From a checkpoint of a small class-conditioned image diffusion model: num experts 4.
Rows from block 2 of a small class-conditioned image diffusion model, named by matrix and row number. Rows with one number belong to one neuron. Each number is 500 + 40 x the weight over its row's rms, rounded and kept within 0 to 999. All counts start at 0. Numbers have three digits each.
After each neuron's rows are labels from the 100 images, of 14976 (inputs lightly noised), where the neuron reaches its highest value: "patch colour" is the nearest of a few named colours to the mean colour under the peak. Only what is clearly more common there than usual is listed. The data: retinal OCT scans (Kermany 2017).
# fc1: MLP up (model.blocks.2.mlp.fc1.weight, 1024x256), inputs 192-255
# fc2: MLP down (model.blocks.2.mlp.fc2.weight, 256x1024, transposed), outputs 192-255

fc1.249:531509504548491521408534512422530487529495512513538517476493504527484468480506564455493508459493504511458446498483491506487521551450578437459522498527436450497554485500464458421510527460520507
fc2.249:577520525509437470515467494571547498513464496507537492488567505499561481538483526470534536594423481534489476534509509503530484480495488514514487477483480508495542550514490517498528497526531473
patch colour: white

fc1.585:493381451532487549556613477464504390468516529514518524472513542431512507540449518489501496443496525438514525495421522512503515449463481434455463505487484425433500544465506420508464474434498448
fc2.585:507465594508459451485549526508432518390479517491470507482512512498453492437526511545549498632523509500505579518485515528504503511501497509468486538491511515403494473505510513394460482512478530
patch colour: white

fc1.18:518489429487497563507507468477493436532492559449523508490515493491524491523506517472492534488456547513502496445447530502498528468450484499427443443531475561470550468461531432457496559456477461
fc2.18:529558546503510459475559456521510569566479508505500504513541499469455496494491466442495458632495503519472530519520513558520491477518511519552541425456485491512532461486421543516550603475481501
patch colour: white

fc1.281:510490418520395507500515516537498485507490520519516542555476487434496472489574435470425503570441480535518479466498520461437484573497498464467503504534456500462512469518452502441469504437494496
fc2.281:498557700482664512480491500427477443482492488465548511484491483427506519480492494568465541449467518482491476524501503521507525495462502492519476523458526508500470498488492513577427593510556528
patch colour: white

fc1.391:499376530545485485553572504506497474450485464505563419488467517519479505475535432432425526534462504485514583489490542466476452539500485497533520560487449493481526599457423511480457452418513469
fc2.391:504474454493498523490485509470445496355434455490463483513505493477532486525498490493471492466489494505502575512499512508493496472497496502470481627515488480466509453512512498434432493550503498
patch colour: white

fc1.243:507542509437449472539516448534432491497476522447551433495478529400457550489523487479495521490555553490417450549490524459486546562466481452471529496513488462529564519451433464455526552461532491
fc2.243:539601491488436512494400487442342509473445502429535514491495468463562466489482549475469513623505474521486460486511495516507512510515510476475509529554512481326495522439536504462529598433566450
patch colour: white

fc1.733:471525416508507481505439442488533527466508480525463555524497508498516513480492529542462526462489460512515530491526502526461471496492571516478501538574511548524498506496506517498483510527498533
fc2.733:457533539506569514505494494353505496497481479500463502478481489501450524496491492522297535553479492492481460542522506510489485490508510497508504481506534499496518467507486509571486541503481501
patch colour: grey

fc1.420:502578535480523516504627504504503446478413543525523515490518497512485525525496467473587514572383505483521570510465488505479516519494489463496528508479510459318505520525487487518468503421535416
fc2.420:524535495501532477501546503545452501458620494498519495522514480479503511475504507487565512486512492486502553501491519500506491500490498490501497541556492498287514521481502490502475490496513514
patch colour: white

fc1.134:481492491575483438412506522544492513489517423529469493522488521535427540465464534553498536438513457532498524536515530529472545497521560554512492486512530528397463482481533538503585520522536514
fc2.134:457535528519486481492487506533321499484523492495508473510461517461495463470518528470500471500443502464469489500508506528512489481496468517506493466468481507500498522489488475376449572384498463
patch colour: white

fc1.361:533462537509496494525603518401419500509456519478522519466539490532466450546532514499515493502437445479465385485504438489548506509469489492554460499482483495290500538505446526455501474463493472
fc2.361:507522472493546510498560495618470501550537505493482488491536500501493497452486495504439520515542494500489374502507501521502522497498497495503509495514516496267506498511502495526490537506483515
patch colour: white

fc1.692:510551491478505499415512545462549499486547457535564415386467559551506554485440537498516475595505586477587502418488513456460480501531433533446515516499512584554492449473522465502478514433460460
fc2.692:512666514513597500515486513583530429504503515531472496490536539606518494529483511488587497398458493502543468461534486493473509467491460520462505508479533485514487475531521480623556478599507511
patch colour: white

fc1.553:484505481571477469526480463541494530507461451519499434547475468488518562520463575561531443494536520614513501535542501477403522479415493504548526466464497492463478446449501566500538515523659477
fc2.553:453594559516493545490475544424398489483540469483522518512474540520581498481492505464420474544540460473492493558493454558451497475489460503522506463508483498463535550456516519468495518498537456
patch colour: grey

fc1.663:493545477493450406454460473550480514549466469543482497547463494492428505482456505559461459468434482479504463549508547496479555476458460588466474432503535531395514497511502465424579511507503490
fc2.663:518593515525419534488391460438390547529485477531505465501494468492495506551462482492592500524472499525513477498484439541473504538493530496503502473483503519449530543488511536467546528468506450
patch colour: white

fc1.0:523539509510434565491529551500467512534443565517518523511497473456437496487531429558569540507484532456397487486423436468450517470437506476506499471507478510421532465440475492477530489450504527
fc2.0:479521426490596504514497478454446504558465510500458510503522506381515466490545470518599514486462510494453493572519493509450536466510524539472505477534516542395516486510499525409529437563532455
patch colour: white

fc1.493:449452514503490526538466505448426511496441604538582474468475510558495547504478499551490468523490475490457478548437491500489517501462444517562550538489450544533436489468389516506524528425416558
fc2.493:469449558503526414561520503542538481514450532474557467447529489578434494501552493542593547570555538511537462546486544497536467510515463510453424567529473471516529460483525523467548543531463458
patch colour: grey

fc1.309:501482536489565543463496527596531502479578515491577437448475503396572445519493502486523515443472487569498481515490504486541471518499476499505548482543459522525494485479546499499503480480514519
fc2.309:522482486445500503531465479471500504480492472487517557493504422478458530492489485504487520508574569476642512454539474542468417478474468517498500506414519556505526514352521494475518516575434480
patch colour: white

fc1.499:534497497471478525534502508463494544518460501526510499527501481477449517437544513524541571509438550446506520536472456468484512570495431482537473485486509449518513492447417463446533559455524469
fc2.499:458527589539604449552542499485513478450438501531496479531466487527433474555480496468469469554536570490464513480476530488510503477501481524469509452469488509450534490525481443534550603533468480
patch colour: white

fc1.126:501438559522492488512571482419391537527409531476539566505543468514442445537494492525509515427444511551493417464537481494553481535482467461535467517449515505344520511498439536426512503481532489
fc2.126:477482442502566527493572496558457513544579502495487486498528506544525506439494498508456483608534517503502419526496493516494505478491513503496506540526496497280496548510504499557520552486485534
patch colour: white

fc1.315:477509537560493463546480579553483496487486462509443487534484374514536541483576537552470452475479473482529499481539527471468517473550451604466498488474536463486528511521510582508555494546641519
fc2.315:399518601499620542518456456477459497474588508494544502529535483484478468491472503508536521541435494493497516523513465510459504527515530509492483507483504508441517538538544457497542467500508438
patch colour: grey

fc1.148:536515520473490499610494455480490482486488547394542540561505636494449507510495503527485471499450493445533480563526465517492541552550553418465563501526395451522568502530479527510503464485421491
fc2.148:566440472525505472490479509431517507479488467472452481429508382514389514507391487413417461467517480542491500534449462470485464494561495496451529477553525503510520455496509512526536525583517503
patch colour: grey

fc1.36:495437558445481491466546464544516465465427484472547459500474489520473493491537500454443539605487502490473561538505526412478463514494525472500469543494495514467481530485460530457486466458511432
fc2.36:502486499517494470492451516465375510445486492462507499508404504443553500482512477477501493524424493507507511496475511498492514510494483500494480534501510494487484559503500503486464496477493461
patch colour: white

fc1.132:493490529486420472545526479554500478496411494435509453474496532433474474498498491437411555475466536528456508487487512500523505580523475463488502505493503483437574536483458459446488494467486421
fc2.132:516560477512505463483463497491371511415444510474540493455399491367545532484521503499497486570471483515473531490490502498516516524510495496484499529491527500354500464486506508472474508480518475
patch colour: white

fc1.212:518494480475508478432500363464479490504504558467535601554493536512455591525544510505505530541466509434483479529487523513460411549536446458485455507503505484517524501505455621478497459473561538
fc2.212:535449495490509460533502607535481495496494449518550512465522525548504548482521513477451469424499477557508467542517534409499488480551533524448493505506492529508511427479514576596438547483479528
patch colour: grey

fc1.579:526478548535469460504590480551452479486394478460483510564538461391459536541529503447439487421435489568491509525550515498426490569471468530511524514438473463398556503515519471458561504462533448
fc2.579:529539519496518514501551507445473534470478526494515485498475494504571517439477500461466544616577505503502558462518514482499501495497499521509484491549494489316499556486476503525577545460488487
patch colour: grey

fc1.693:529501471612512473399512466445495494495447545437476527563502578497430536508520418517487611486471435577403464585499495532408522580530478521436479497551479480523488513517509583467510489519553554
fc2.693:580445554513476473490536474452506474462536486502510452504502526527473540534507458470462637470554493510456485518502486448496478500503498498468488513585529487525494462446510517557442486526542562
patch colour: grey

fc1.739:512420494465548515534590530562477499472497439534544488446517533438542466476558463417564531553523513494501577539481527490498500488536514464514549572484483465449515524476500511535453458447513474
fc2.739:508463548489462512504507485480546480439513451496522491485540511510451486553488497476533497420475505511485606508508485517491491497501503500506507638470489504431494493491479485430431460505498505
patch colour: white

fc1.404:515488452520474479562506585488481488499444482528497514509540532567493555521639468536528433558488449503507496468517496495439569619492468559552534467498524520559510472418539517500504478497512493
fc2.404:462455606499481525460623505417471436516459509495418504531578493508464511480464508553460547476496503525491510508505460509494477469528484520489464472449491476508492512491466464442544371407508467
patch colour: grey

fc1.735:531486519445467492488506505497483494498491496502487480565504518500452524509486485481523539540491555476430494482476534474555513474490496489497429479516535486510623498478552403483481504491528483
fc2.735:454557492516580464448498493520497538478454501546534492459431486605402517488491498515571527425536471519452478452517547494443528477458457483535472498505444509495466531473538470577447463570520485
patch colour: grey

fc1.639:494497445515433534497508492545497481491448548501548613499496496457534456542515479508438445561379549524528472453504484435518513543505516408509496502512416536531559491565466486541451514397460505
fc2.639:482615702494604508467509499411482459497517485469527526483497497449451503462484483540429485446577515499490473496538505491499499485460527509514459524464512507538468515490486513506429562581552489
patch colour: white

fc1.282:480502452520429398478503480508495506555476490513516427520488537491423485490487528542414499500507475555489441513466522517480514459457444532540485459502536530396436478427501395462523549514485513
fc2.282:433583565486443514520412486418357490549593497506491502483516501566567500514505522478635500517474488523492492457522502506532462507463482514501515497484500470471481572497502499459468590461513470
patch colour: white